Weights of a small image diffusion model: batches of 64, 9.8 epochs.
Rows from block 3 of a small image diffusion model, named by matrix and row number. Rows with one number belong to one neuron. Each number is 200 + 20 x the weight over its row's rms, rounded and kept within 0 to 999. All counts start at 0.
Before each neuron's rows are labels from the 100 images, of 14976 (inputs lightly noised), where the neuron reaches its highest value: "top examples" is what is common among them. Only what is clearly more common there than usual is listed. The data: photos of arthropod specimens (BIOSCAN-5M).
# fc1: MLP up (model.blocks.3.mlp.fc1.weight, 1024x256), inputs 128-255
# fc2: MLP down (model.blocks.3.mlp.fc2.weight, 256x1024, transposed), outputs 128-255

top examples: order Coleoptera
fc1.124,249,196,166,195,186,164,189,180,203,221,198,208,203,204,188,204,206,154,208,201,237,229,193,199,185,219,222,214,202,200,234,206,193,215,207,191,182,193,229,189,196,201,219,187,236,173,200,205,202,185,181,218,181,204,202,219,181,192,181,179,202,224,204,219,217,212,187,219,216,171,230,214,192,199,214,214,195,193,198,198,189,197,203,198,176,170,203,172,248,181,230,174,193,225,206,186,187,214,167,210,234,200,204,166,188,192,215,183,171,190,185,154,174,169,178,200,166,196,190,212,175,158,253,212,188,201,188,213
fc2.124,209,182,161,191,216,199,205,186,182,209,211,211,191,203,197,218,202,163,190,196,199,138,225,241,219,207,192,199,200,179,214,203,213,187,193,238,216,210,211,198,205,223,188,214,207,194,200,178,203,206,214,166,223,204,189,194,206,208,188,190,190,177,176,173,198,253,170,195,198,224,197,195,220,201,215,204,170,189,177,229,194,204,193,175,190,197,189,186,216,199,193,169,202,203,208,183,212,220,197,187,192,126,209,176,185,210,217,181,192,229,252,159,240,196,212,190,184,178,176,258,198,194,203,191,205,232,170,192

top examples: order Coleoptera
fc1.487,236,198,187,188,213,180,181,214,162,239,191,215,220,175,215,199,221,171,160,219,214,157,197,202,172,211,230,218,204,192,239,199,214,217,206,229,208,219,217,203,185,245,197,205,199,193,217,197,177,159,201,206,213,201,185,217,204,207,214,217,210,209,199,173,181,186,197,219,192,189,186,226,204,170,172,194,178,227,188,223,175,194,189,214,214,189,131,169,229,224,200,213,190,205,222,186,202,220,205,220,234,222,200,190,171,237,192,193,198,204,234,212,208,231,157,196,201,201,184,203,205,200,216,184,229,219,174,195
fc2.487,243,190,182,204,186,200,190,195,184,243,193,207,220,211,202,207,209,201,223,189,178,190,175,204,166,200,173,213,218,208,183,202,196,200,192,143,207,214,203,197,197,192,234,186,195,200,149,196,220,202,233,207,190,223,191,202,199,207,185,194,214,202,214,194,182,162,181,192,227,229,168,169,204,217,221,217,204,182,200,182,178,204,205,208,194,197,194,212,190,200,202,199,239,191,221,200,208,177,200,201,184,214,183,211,178,185,201,193,208,226,192,215,203,193,206,230,215,217,192,215,225,200,250,204,202,225,188,213

top examples: order Hymenoptera
fc1.459,173,222,190,191,191,209,193,194,190,180,217,232,192,224,230,244,208,224,220,193,220,187,166,237,185,180,217,190,194,189,209,245,205,188,173,183,178,219,167,183,163,190,186,197,198,209,197,216,204,176,230,191,199,185,238,209,223,192,216,203,184,191,202,158,165,179,211,179,191,169,171,200,185,199,180,167,185,167,222,189,194,218,199,223,213,214,194,221,240,200,182,200,214,201,186,176,219,206,201,192,225,185,206,241,217,190,194,208,222,203,191,212,184,201,200,192,205,172,211,199,186,235,202,219,222,223,182,185
fc2.459,162,179,177,183,184,196,198,207,214,189,182,172,234,186,256,238,215,197,173,173,210,213,206,238,173,193,221,212,184,173,184,221,205,156,197,168,241,181,213,201,176,200,210,206,204,213,174,195,244,242,203,178,213,216,178,200,214,231,216,186,207,193,228,232,226,214,192,241,199,159,163,186,237,248,233,208,195,246,213,195,224,225,208,190,211,191,220,178,201,175,190,174,193,192,204,221,197,207,190,171,189,179,201,164,176,201,203,216,231,220,182,185,199,186,193,183,194,192,211,206,214,206,211,241,218,217,208,190

top examples: order Hemiptera
fc1.136,209,165,235,189,200,204,193,176,225,190,176,187,164,212,200,183,188,196,205,221,196,206,193,184,244,222,212,215,206,173,189,214,188,224,217,225,189,206,165,215,189,153,191,206,200,198,186,195,206,192,204,210,140,226,204,199,164,217,181,233,183,205,182,209,213,201,203,223,158,201,214,198,199,200,216,189,204,198,216,219,147,200,210,188,157,178,212,187,229,218,190,194,185,211,171,212,221,177,214,188,195,171,219,199,146,179,190,203,215,173,199,220,155,201,202,160,211,183,186,190,194,209,198,221,203,233,179,179
fc2.136,211,221,237,203,204,220,221,238,157,165,233,196,192,219,204,171,178,167,183,232,198,206,207,194,192,215,197,204,230,217,194,184,220,175,215,198,211,231,219,194,230,227,190,191,209,195,233,163,187,159,208,184,197,165,213,198,187,212,216,204,195,136,168,207,186,208,194,187,252,199,210,226,200,186,169,199,198,198,189,180,171,230,189,173,177,218,186,200,210,227,202,159,233,218,194,161,191,203,191,223,214,194,190,197,226,216,196,197,180,202,217,237,218,207,190,206,170,231,160,206,184,222,180,211,173,215,226,200

top examples: order Coleoptera
fc1.120,164,168,172,188,176,213,205,214,181,203,210,200,198,177,222,188,201,179,225,188,173,171,179,196,204,211,237,211,189,217,196,221,205,194,171,239,190,214,188,209,212,211,232,205,191,168,222,201,182,187,212,190,218,168,211,212,200,218,250,185,189,189,183,163,193,188,223,204,195,188,187,210,235,233,210,244,227,234,217,203,190,226,239,197,193,201,205,193,221,197,166,220,170,195,188,191,215,202,202,213,202,190,184,183,192,216,223,185,205,226,235,213,160,183,186,179,190,221,218,206,238,210,226,187,203,199,254,188
fc2.120,158,219,157,168,195,181,177,208,176,176,232,194,186,238,167,177,175,215,208,199,267,175,166,202,219,220,173,185,192,238,200,212,176,176,196,203,170,202,210,172,218,207,195,214,200,231,200,209,163,214,202,204,187,221,192,205,214,207,204,195,207,228,213,223,210,214,220,201,205,213,201,226,150,179,200,166,234,152,191,228,192,189,207,200,183,224,180,214,206,214,190,173,212,200,183,200,275,196,197,201,215,207,195,214,208,211,188,214,178,184,213,191,230,213,184,209,179,201,191,223,138,173,194,189,239,179,173,191

top examples: order Coleoptera
fc1.457,201,223,203,196,202,226,183,228,192,198,194,219,207,193,227,195,232,200,189,186,199,178,224,171,187,183,241,176,191,204,231,203,168,190,192,198,198,192,194,231,200,209,203,216,160,195,228,182,172,182,217,193,163,192,192,213,204,177,192,216,175,171,188,192,204,210,199,195,178,178,191,180,198,198,211,211,217,187,210,215,179,155,239,200,215,152,200,181,200,210,207,186,203,218,185,214,205,173,252,164,208,185,230,206,216,191,211,215,208,200,211,211,223,207,194,190,196,166,214,172,195,207,222,251,208,208,212,242
fc2.457,208,177,226,198,204,205,201,153,211,217,203,188,186,179,252,180,216,187,227,191,194,210,184,235,229,216,166,219,211,196,173,175,185,178,202,187,198,203,222,194,197,170,212,188,178,220,179,212,220,221,180,203,189,206,192,215,220,202,208,225,223,191,199,241,194,208,189,201,218,177,207,140,206,201,228,219,207,191,217,210,197,194,215,189,216,258,208,235,171,215,198,191,210,208,226,193,223,184,186,176,184,202,197,209,214,208,193,194,234,227,184,186,186,198,195,222,233,217,204,217,214,200,230,245,234,194,212,210

top examples: order Coleoptera
fc1.573,212,204,183,204,177,158,187,195,211,210,159,216,198,215,222,165,187,226,212,203,171,204,215,204,180,231,207,199,206,196,221,225,194,201,202,203,172,170,183,210,153,193,214,215,196,169,186,197,186,183,232,246,186,220,204,194,194,199,147,213,183,174,222,192,229,251,177,192,205,192,176,218,190,178,210,219,185,185,210,201,192,198,192,205,211,215,208,220,195,222,215,199,188,192,176,185,188,176,215,211,221,178,199,187,187,184,183,228,190,208,143,221,196,184,242,203,216,225,204,270,194,189,192,189,176,194,203,201
fc2.573,182,146,174,215,202,169,244,184,213,206,161,228,180,218,195,198,208,198,177,216,205,188,208,182,222,205,209,215,208,201,192,200,197,198,228,199,215,206,219,199,203,205,172,206,210,234,205,212,186,220,200,208,171,191,184,211,185,238,168,202,217,194,205,196,198,207,182,215,178,229,199,187,211,216,192,207,276,205,205,209,188,215,217,195,219,197,181,187,184,188,194,205,186,166,213,185,186,193,175,203,184,230,196,194,210,210,168,195,165,187,182,236,185,174,225,196,208,152,209,263,196,187,183,189,211,205,200,193

top examples: order Hemiptera
fc1.651,283,182,246,219,229,222,197,186,208,222,190,229,204,196,218,194,182,219,237,191,263,215,205,183,207,190,178,193,214,188,198,195,198,187,210,226,197,212,201,186,248,184,187,184,214,214,192,211,215,235,190,207,154,204,192,205,225,224,221,181,196,193,185,222,196,190,230,229,201,160,181,202,197,219,197,198,207,203,205,171,171,204,230,235,220,191,180,216,212,192,201,200,174,174,178,180,207,174,208,189,198,186,219,207,186,200,200,184,176,180,231,181,216,166,159,209,184,193,216,179,215,216,185,202,202,231,197,190
fc2.651,245,198,200,247,176,216,204,212,207,229,214,177,190,218,194,203,184,183,178,200,204,192,204,177,213,193,190,209,213,235,229,178,224,181,192,204,171,185,182,194,234,224,221,207,211,195,212,193,207,185,210,185,180,184,249,215,168,194,187,230,227,211,228,182,178,172,206,178,191,183,165,200,203,203,212,219,205,192,220,207,190,208,209,195,202,231,163,173,199,228,199,207,189,182,226,199,162,197,229,213,180,195,193,214,193,194,204,195,176,231,178,230,220,158,185,210,185,216,203,194,173,197,201,191,206,199,198,181

top examples: order Hemiptera
fc1.723,245,189,249,187,210,226,214,213,187,219,184,231,190,206,231,210,201,198,238,158,164,165,175,201,204,195,212,199,186,174,156,183,191,194,193,195,188,197,189,238,233,213,206,200,169,189,217,202,238,182,220,195,205,220,190,177,200,206,197,192,184,188,208,176,222,200,195,198,158,194,199,182,210,196,187,225,202,206,183,165,180,204,236,171,177,213,218,195,196,223,162,189,195,182,173,212,214,185,244,186,206,210,221,204,210,188,185,193,169,185,220,177,190,212,219,180,168,190,208,222,204,205,194,178,200,224,193,190
fc2.723,216,197,205,213,193,219,197,207,190,175,193,194,211,177,208,212,178,195,179,196,201,170,193,232,233,177,195,194,222,182,215,190,228,185,173,217,185,198,217,212,243,201,184,194,228,206,240,214,185,198,232,169,192,202,201,195,159,207,207,232,204,197,192,175,192,159,202,192,237,220,183,205,185,189,203,215,227,182,204,208,188,203,182,185,164,205,165,236,239,184,155,191,173,218,221,186,217,209,203,201,196,202,232,181,200,204,194,202,212,203,195,184,218,166,179,195,195,184,223,182,203,206,217,192,192,223,181,196

top examples: order Hymenoptera
fc1.529,212,238,243,213,215,224,243,250,215,245,226,207,200,201,196,211,210,225,216,175,229,224,186,217,176,219,205,225,195,194,214,180,184,194,186,211,183,229,220,203,219,248,224,202,167,207,188,209,198,158,202,211,213,180,207,207,209,192,196,197,204,237,205,200,220,229,183,188,191,195,193,191,178,190,200,222,178,203,199,197,185,203,172,226,210,183,218,195,190,210,178,187,220,193,201,177,198,183,206,190,207,234,215,206,205,177,218,216,209,220,238,190,166,213,154,200,197,192,186,206,193,187,217,183,188,188,197,205
fc2.529,199,169,248,239,201,246,217,141,205,210,149,205,212,198,224,222,205,190,183,219,168,193,196,195,153,186,203,192,198,172,190,208,182,192,204,157,174,181,210,174,176,185,200,190,231,230,177,175,203,203,199,193,199,181,182,204,215,218,185,234,202,201,175,168,187,159,203,195,207,218,191,199,214,217,191,186,170,212,229,212,194,211,247,202,207,178,201,181,182,219,213,229,200,187,206,204,214,233,204,198,180,216,193,186,180,208,226,198,201,212,240,189,193,199,220,161,202,214,186,198,223,213,221,203,210,190,215,196

top examples: order Hemiptera
fc1.167,225,189,185,184,212,197,201,203,217,197,163,199,195,196,213,206,188,209,184,198,230,212,206,179,211,201,218,226,217,212,203,195,212,221,183,210,222,207,200,192,185,193,216,181,228,229,200,200,211,208,220,230,193,202,200,216,204,251,203,225,246,215,205,202,245,224,156,276,214,192,224,167,246,171,199,212,228,208,189,188,178,186,195,190,197,185,200,223,189,156,193,174,187,191,183,166,188,196,179,210,174,224,204,193,174,214,179,171,195,169,199,196,189,185,198,194,167,202,197,205,196,189,162,197,167,190,211,204
fc2.167,164,157,191,181,177,220,171,220,193,173,166,210,201,180,214,220,193,203,206,197,230,225,208,191,195,194,220,215,205,195,156,230,190,188,161,202,196,214,219,212,213,174,203,217,223,207,207,214,205,198,222,219,197,193,225,188,182,208,257,152,213,184,203,219,258,146,236,251,224,205,176,208,200,168,227,212,168,217,196,205,194,210,168,208,205,184,211,172,218,177,209,182,211,179,212,232,191,215,217,212,215,202,223,213,208,195,204,222,204,198,171,192,197,205,157,180,195,206,208,175,211,205,209,204,191,198,228,206

top examples: order Hemiptera
fc1.376,181,197,192,213,189,213,208,204,203,189,188,189,202,194,198,218,208,182,198,211,200,207,188,202,188,199,206,168,182,206,156,225,212,211,204,244,192,197,210,215,208,215,216,220,218,203,234,207,201,210,234,242,184,188,200,192,199,177,222,217,217,193,227,195,224,202,187,206,203,194,197,205,226,208,210,206,171,197,199,229,261,209,209,210,177,188,186,198,193,205,180,171,147,213,187,208,230,191,196,213,201,192,173,196,161,206,160,218,208,227,197,198,219,205,195,152,205,194,207,229,202,210,172,201,195,202,222,194
fc2.376,146,210,170,198,211,196,233,185,201,189,220,200,197,222,210,187,187,251,215,207,192,219,240,184,221,191,150,183,209,197,233,217,237,199,202,201,205,207,183,198,193,213,198,169,234,196,197,205,188,200,197,216,201,170,197,213,186,187,207,169,162,210,213,170,187,218,170,192,220,184,206,193,168,215,196,208,195,160,183,218,228,178,181,189,180,203,213,174,212,194,204,166,220,194,190,185,203,195,237,195,228,198,203,199,165,220,190,197,171,176,220,221,220,194,181,232,201,216,204,213,196,235,219,174,211,227,209,181

top examples: order Hymenoptera
fc1.524,190,206,214,166,212,206,212,203,184,169,207,183,205,215,201,227,201,210,181,180,213,242,219,208,213,217,218,198,209,240,169,223,179,174,195,210,155,184,192,190,179,204,194,195,227,222,179,205,232,179,217,205,232,178,170,216,173,204,226,216,215,226,203,182,187,199,187,199,193,189,189,183,191,180,182,203,172,165,215,215,161,207,196,227,191,222,180,227,207,193,230,216,245,181,205,212,196,233,197,236,206,220,219,204,205,224,177,203,208,179,175,192,210,195,197,228,197,189,195,194,179,196,217,217,228,135,169,214
fc2.524,192,203,214,166,221,206,226,211,185,159,166,176,209,175,209,238,182,182,205,195,172,239,223,204,213,201,205,232,214,175,232,225,207,205,190,201,215,207,183,185,191,196,176,201,180,197,172,195,223,164,197,210,189,227,205,215,205,200,213,184,184,191,193,174,230,194,176,200,212,178,173,197,220,236,222,233,177,223,200,220,182,187,165,180,223,198,203,203,173,192,179,208,204,213,193,193,191,205,210,227,203,229,219,185,174,187,213,209,205,227,197,220,204,199,215,183,205,172,200,204,203,226,175,181,157,201,218,194

top examples: order Hemiptera
fc1.373,181,224,220,197,205,184,205,175,239,223,167,194,189,218,203,228,214,237,238,239,220,210,191,207,208,200,186,209,196,201,222,212,190,190,211,203,186,187,172,239,235,168,212,197,223,198,192,195,224,189,220,223,191,226,198,180,190,187,191,244,170,188,182,201,203,202,215,205,209,220,209,194,201,224,226,189,218,184,180,221,199,171,185,225,193,204,181,182,175,210,202,165,190,216,172,205,214,221,219,164,186,162,227,188,186,161,199,179,215,227,202,223,227,169,239,175,222,176,195,198,207,175,201,198,213,224,225,196
fc2.373,187,218,165,239,197,174,201,233,173,222,198,202,161,218,195,197,180,206,179,214,195,180,238,189,186,184,244,206,206,201,203,149,268,182,197,215,207,186,198,214,215,219,218,190,219,192,230,172,256,200,205,207,200,199,159,201,193,201,192,211,192,193,194,194,213,194,215,210,191,245,222,221,209,159,207,194,206,169,220,181,185,236,199,194,198,231,222,211,218,209,201,170,179,189,209,209,193,198,189,196,203,149,177,191,156,204,184,189,195,189,192,237,159,204,208,220,212,222,178,201,182,189,185,193,185,217,197,145

top examples: order Coleoptera
fc1.113,202,210,203,203,206,177,194,209,178,206,201,195,183,176,224,215,228,173,202,217,238,209,176,172,180,201,191,192,204,225,224,195,195,187,200,177,189,215,226,213,193,208,184,203,203,210,211,212,169,197,184,216,215,171,213,201,242,197,191,218,199,198,199,230,228,202,197,198,216,230,238,167,204,206,204,213,204,195,185,209,193,204,186,194,173,200,136,153,199,227,186,161,200,202,223,193,175,195,191,164,199,132,209,168,174,178,217,189,213,181,196,182,209,204,166,182,208,187,220,157,168,189,211,177,164,203,233,218
fc2.113,191,197,205,200,183,187,178,193,161,207,188,214,207,211,230,188,172,177,201,226,161,205,170,227,220,187,219,195,220,174,180,194,196,225,220,180,170,210,228,177,193,217,175,214,185,179,224,224,195,192,182,223,182,194,189,204,222,225,181,206,229,182,177,217,171,183,187,216,217,224,220,199,160,190,160,199,166,194,187,177,178,225,251,195,208,207,182,229,187,196,197,211,207,184,207,197,218,216,191,192,173,217,191,193,217,198,201,181,211,199,239,172,203,227,199,190,229,204,189,195,225,216,237,207,208,173,204,224

top examples: order Hemiptera
fc1.348,242,208,224,199,193,169,194,198,179,198,195,214,185,205,199,190,190,215,233,193,191,183,219,204,190,235,187,185,194,204,199,200,170,217,249,209,205,244,209,225,195,180,221,227,246,182,187,214,218,196,186,209,228,212,214,209,186,215,215,191,214,190,219,218,213,186,202,204,214,203,190,166,224,196,214,214,177,189,180,196,206,187,207,182,204,166,220,196,162,216,214,164,208,192,194,193,201,223,178,184,208,184,172,146,193,200,207,201,154,155,198,160,207,144,198,171,204,175,188,189,162,195,223,182,176,175,215,210
fc2.348,218,228,180,197,213,179,193,210,189,189,220,210,214,210,192,180,206,236,191,199,231,202,209,179,187,205,195,226,214,217,195,218,239,190,151,253,165,209,186,183,189,209,179,205,190,164,204,204,158,182,198,195,198,177,214,213,178,208,216,167,221,193,183,206,194,222,181,219,184,172,179,207,183,205,203,203,185,216,214,220,211,162,177,186,206,214,170,188,192,256,192,184,189,198,196,160,206,208,202,209,199,241,185,198,218,199,203,215,190,241,162,166,242,196,211,181,190,194,185,177,191,229,176,205,225,224,183,217

top examples: order Coleoptera
fc1.166,264,224,196,216,224,215,184,219,193,213,222,196,166,218,211,225,198,219,193,186,188,184,201,187,190,189,209,242,211,207,209,194,176,218,200,194,202,219,178,184,243,204,227,202,195,208,170,199,187,174,245,209,189,181,198,199,181,196,153,205,202,189,218,205,226,216,208,192,205,227,166,191,190,186,203,188,206,201,237,171,191,203,179,172,195,213,220,229,193,169,183,188,192,218,193,199,202,211,204,203,213,209,194,201,198,185,146,189,236,213,222,223,186,194,197,178,193,219,179,217,155,202,190,179,203,199,212,179
fc2.166,176,176,185,221,190,244,192,180,211,187,203,208,196,216,214,193,205,189,200,197,209,165,194,187,207,197,180,187,228,182,239,202,199,199,213,176,203,208,174,171,226,221,221,207,183,238,199,191,196,189,207,220,236,182,206,221,220,206,163,220,170,192,191,175,219,207,155,211,196,254,201,190,192,205,174,197,208,216,210,194,200,245,208,168,171,174,211,187,188,198,205,217,219,187,208,218,173,196,197,201,221,184,211,203,200,184,195,175,189,190,219,243,191,250,208,205,191,180,243,202,174,223,217,183,206,170,204,200

top examples: order Coleoptera
fc1.746,179,171,206,208,197,181,203,200,210,209,206,207,224,187,214,225,207,194,220,205,199,206,194,210,183,209,253,191,213,229,155,195,197,190,202,191,196,236,198,198,200,189,197,196,170,207,180,206,219,208,174,207,195,232,201,200,192,216,247,185,253,178,215,218,234,213,184,225,214,230,229,218,179,143,214,186,176,176,214,206,191,167,203,204,201,212,223,173,184,183,194,223,204,228,205,179,211,189,182,215,205,226,207,158,194,224,210,208,190,197,206,205,171,219,193,174,215,207,181,177,194,193,178,202,205,209,154,147
fc2.746,188,202,199,190,206,208,183,177,228,167,203,164,228,197,245,167,183,192,226,199,188,211,238,200,208,240,175,179,183,190,242,162,208,223,196,189,198,198,211,184,206,194,207,196,211,175,190,227,193,191,180,179,192,199,199,179,236,199,164,219,149,192,166,209,191,206,188,149,211,194,224,189,227,248,188,231,168,219,197,207,220,173,173,230,189,199,180,181,213,183,210,193,218,181,214,216,202,180,204,217,189,205,219,218,212,196,205,217,210,211,217,201,223,204,208,216,187,200,233,213,194,210,184,191,186,223,173,206

top examples: order Coleoptera
fc1.231,204,185,212,198,219,207,208,221,229,197,184,208,169,205,215,190,145,201,177,210,186,220,176,188,177,197,223,192,232,275,175,191,167,226,179,199,209,173,239,253,183,191,218,202,173,192,202,210,188,178,210,200,184,172,180,166,208,157,183,202,178,225,203,203,225,234,215,188,209,233,191,181,199,216,220,203,202,191,217,188,187,201,217,234,181,169,198,219,181,209,200,157,205,230,183,222,164,182,198,201,216,187,192,203,225,211,211,210,173,203,202,224,254,185,192,176,183,186,213,196,200,196,229,216,241,223,232,195
fc2.231,199,201,222,248,174,195,219,183,187,229,207,188,199,227,203,205,207,217,209,212,201,162,173,174,190,222,143,195,204,249,200,198,217,161,198,186,172,170,169,231,223,165,205,189,188,198,197,200,214,198,167,205,214,215,202,192,210,221,209,235,213,228,210,241,178,177,201,224,173,242,216,181,184,121,182,147,203,160,226,210,165,213,226,190,180,227,230,227,183,194,245,179,226,168,232,193,214,216,213,204,222,205,157,226,220,181,183,188,213,217,215,204,185,180,220,256,222,236,223,206,176,205,203,190,192,212,200,189

top examples: order Hemiptera
fc1.517,189,204,232,180,214,210,200,188,238,218,176,193,199,203,205,202,170,190,216,211,248,214,199,187,214,218,205,231,234,187,187,195,194,193,195,179,193,214,190,201,229,189,192,203,202,231,208,211,201,194,224,214,189,235,163,198,252,160,161,189,212,242,192,218,186,235,217,167,185,189,179,182,216,221,189,194,184,180,188,186,186,178,189,190,180,166,204,185,229,168,199,168,189,201,177,192,176,168,210,205,199,202,207,201,151,186,169,201,177,174,186,192,198,175,198,185,182,187,192,192,192,198,204,221,180,188,214,201
fc2.517,240,220,191,233,183,165,231,207,183,213,202,191,183,211,208,222,193,234,248,193,194,171,189,203,144,176,197,232,190,210,211,203,203,213,229,212,178,188,206,181,179,229,229,174,189,177,208,178,217,210,181,213,190,196,182,193,219,194,193,196,181,196,203,203,234,209,225,215,172,218,206,215,220,187,211,201,204,173,180,216,198,191,221,199,230,204,176,214,213,197,204,203,197,190,186,200,233,171,195,207,218,203,191,180,164,211,193,202,225,226,199,213,214,197,236,220,193,204,163,210,199,206,181,190,194,214,215,196

top examples: order Coleoptera
fc1.454,280,215,194,216,212,215,213,215,243,184,189,200,203,217,173,200,206,237,216,185,207,185,211,178,234,184,189,191,189,177,170,184,202,236,220,195,195,221,202,171,203,192,201,202,193,228,226,210,229,199,183,195,204,215,159,189,194,179,192,202,251,229,232,214,169,208,178,199,207,188,218,223,174,193,201,195,186,179,203,187,179,187,170,189,172,188,224,198,192,199,226,203,215,162,176,199,190,200,197,183,179,228,197,211,210,217,191,242,177,194,192,184,201,204,181,181,191,209,206,206,164,193,144,220,184,195,181,187
fc2.454,234,184,158,206,139,188,174,175,197,161,191,194,235,195,198,206,202,211,205,170,212,244,170,231,194,170,194,192,199,203,194,201,186,205,215,198,183,195,223,179,192,238,197,202,175,186,207,210,179,187,198,211,191,203,200,200,176,204,218,209,201,202,203,246,230,160,207,179,204,190,201,191,203,180,196,181,208,184,205,177,199,191,232,200,191,202,156,221,225,212,181,224,200,220,204,222,221,205,200,219,199,226,205,206,214,206,186,237,187,201,183,202,217,185,155,203,190,212,203,217,201,215,201,187,203,167,197,222

top examples: order Hemiptera
fc1.458,236,190,193,201,192,179,201,193,183,196,194,194,164,191,180,202,218,240,212,186,216,198,201,214,175,227,214,189,233,222,185,176,211,182,230,189,193,220,165,249,203,223,222,176,200,204,222,201,208,214,198,246,235,195,172,175,204,193,177,197,171,179,211,259,221,225,195,182,180,232,185,193,202,208,212,205,183,190,200,159,173,186,216,181,183,209,237,165,172,210,166,171,201,198,164,191,189,196,209,172,218,159,178,160,222,173,199,217,168,215,217,217,199,218,200,198,189,205,188,227,189,173,213,196,202,153,216,214
fc2.458,197,226,154,191,227,166,172,213,176,213,223,251,206,201,182,234,195,219,215,194,203,180,196,166,186,204,189,209,196,213,205,201,193,226,255,186,205,204,199,177,214,225,210,166,198,191,179,202,181,178,179,243,186,200,183,208,190,214,179,220,187,187,157,221,216,221,199,209,227,235,171,221,199,184,171,207,201,187,167,208,183,199,199,231,195,162,190,182,209,214,199,209,210,198,181,183,192,198,200,196,234,219,209,167,188,210,217,188,190,188,197,249,205,228,236,201,192,194,194,184,217,198,163,183,178,189,226,185

top examples: order Hymenoptera
fc1.117,225,242,240,203,218,205,226,219,205,166,205,216,208,179,218,233,203,210,218,207,231,223,230,208,206,191,211,192,193,233,218,175,208,189,149,181,181,154,175,192,176,222,214,166,216,214,215,225,217,210,183,215,211,180,192,204,218,194,240,169,178,204,195,174,153,203,194,179,184,179,206,207,248,238,221,204,172,210,202,199,198,231,195,186,208,188,167,193,199,195,194,206,179,215,210,212,168,184,192,207,226,200,181,181,178,225,212,219,206,236,226,195,221,209,177,191,179,215,204,220,195,209,193,193,224,164,208,185
fc2.117,217,165,229,218,171,205,207,201,212,187,166,171,193,190,193,217,207,191,206,209,153,215,189,214,166,193,195,206,181,193,205,177,202,177,198,179,177,145,167,162,184,195,201,194,211,227,163,181,238,223,188,195,206,194,193,214,224,227,153,185,219,196,226,236,205,215,181,225,192,185,223,213,160,174,203,194,177,202,236,210,201,200,196,172,181,186,201,176,213,189,230,191,201,153,197,199,191,187,172,190,219,199,191,196,194,197,187,201,205,207,202,211,183,209,254,185,229,186,195,203,221,195,230,176,197,225,188,167

top examples: order Coleoptera
fc1.387,190,216,187,190,207,208,216,223,207,197,216,196,216,223,204,220,206,206,177,211,185,188,221,182,190,196,203,189,263,146,190,184,202,217,198,203,186,175,184,165,165,201,235,219,200,192,207,167,197,181,216,233,247,243,207,226,186,211,213,239,192,166,231,190,206,177,212,186,202,201,230,221,206,217,216,168,243,201,206,246,198,181,181,192,194,202,178,214,221,195,212,224,161,228,213,189,225,210,179,216,202,166,229,195,204,194,188,201,214,212,203,221,241,187,194,213,204,182,202,157,162,204,225,216,207,176,207,161
fc2.387,187,190,178,218,193,189,213,216,201,192,209,225,190,221,207,208,199,207,196,196,244,193,218,205,179,218,200,203,239,158,194,176,189,187,175,203,227,192,200,187,201,217,203,191,197,195,193,172,216,198,201,201,169,228,158,200,214,231,247,168,198,185,224,208,205,221,212,217,181,222,249,204,204,182,211,188,244,206,217,162,191,174,183,204,224,179,205,210,197,193,174,183,199,241,166,210,185,178,191,206,205,185,216,191,185,190,202,183,226,229,165,184,177,205,212,212,204,214,207,180,223,186,151,181,218,217,221,170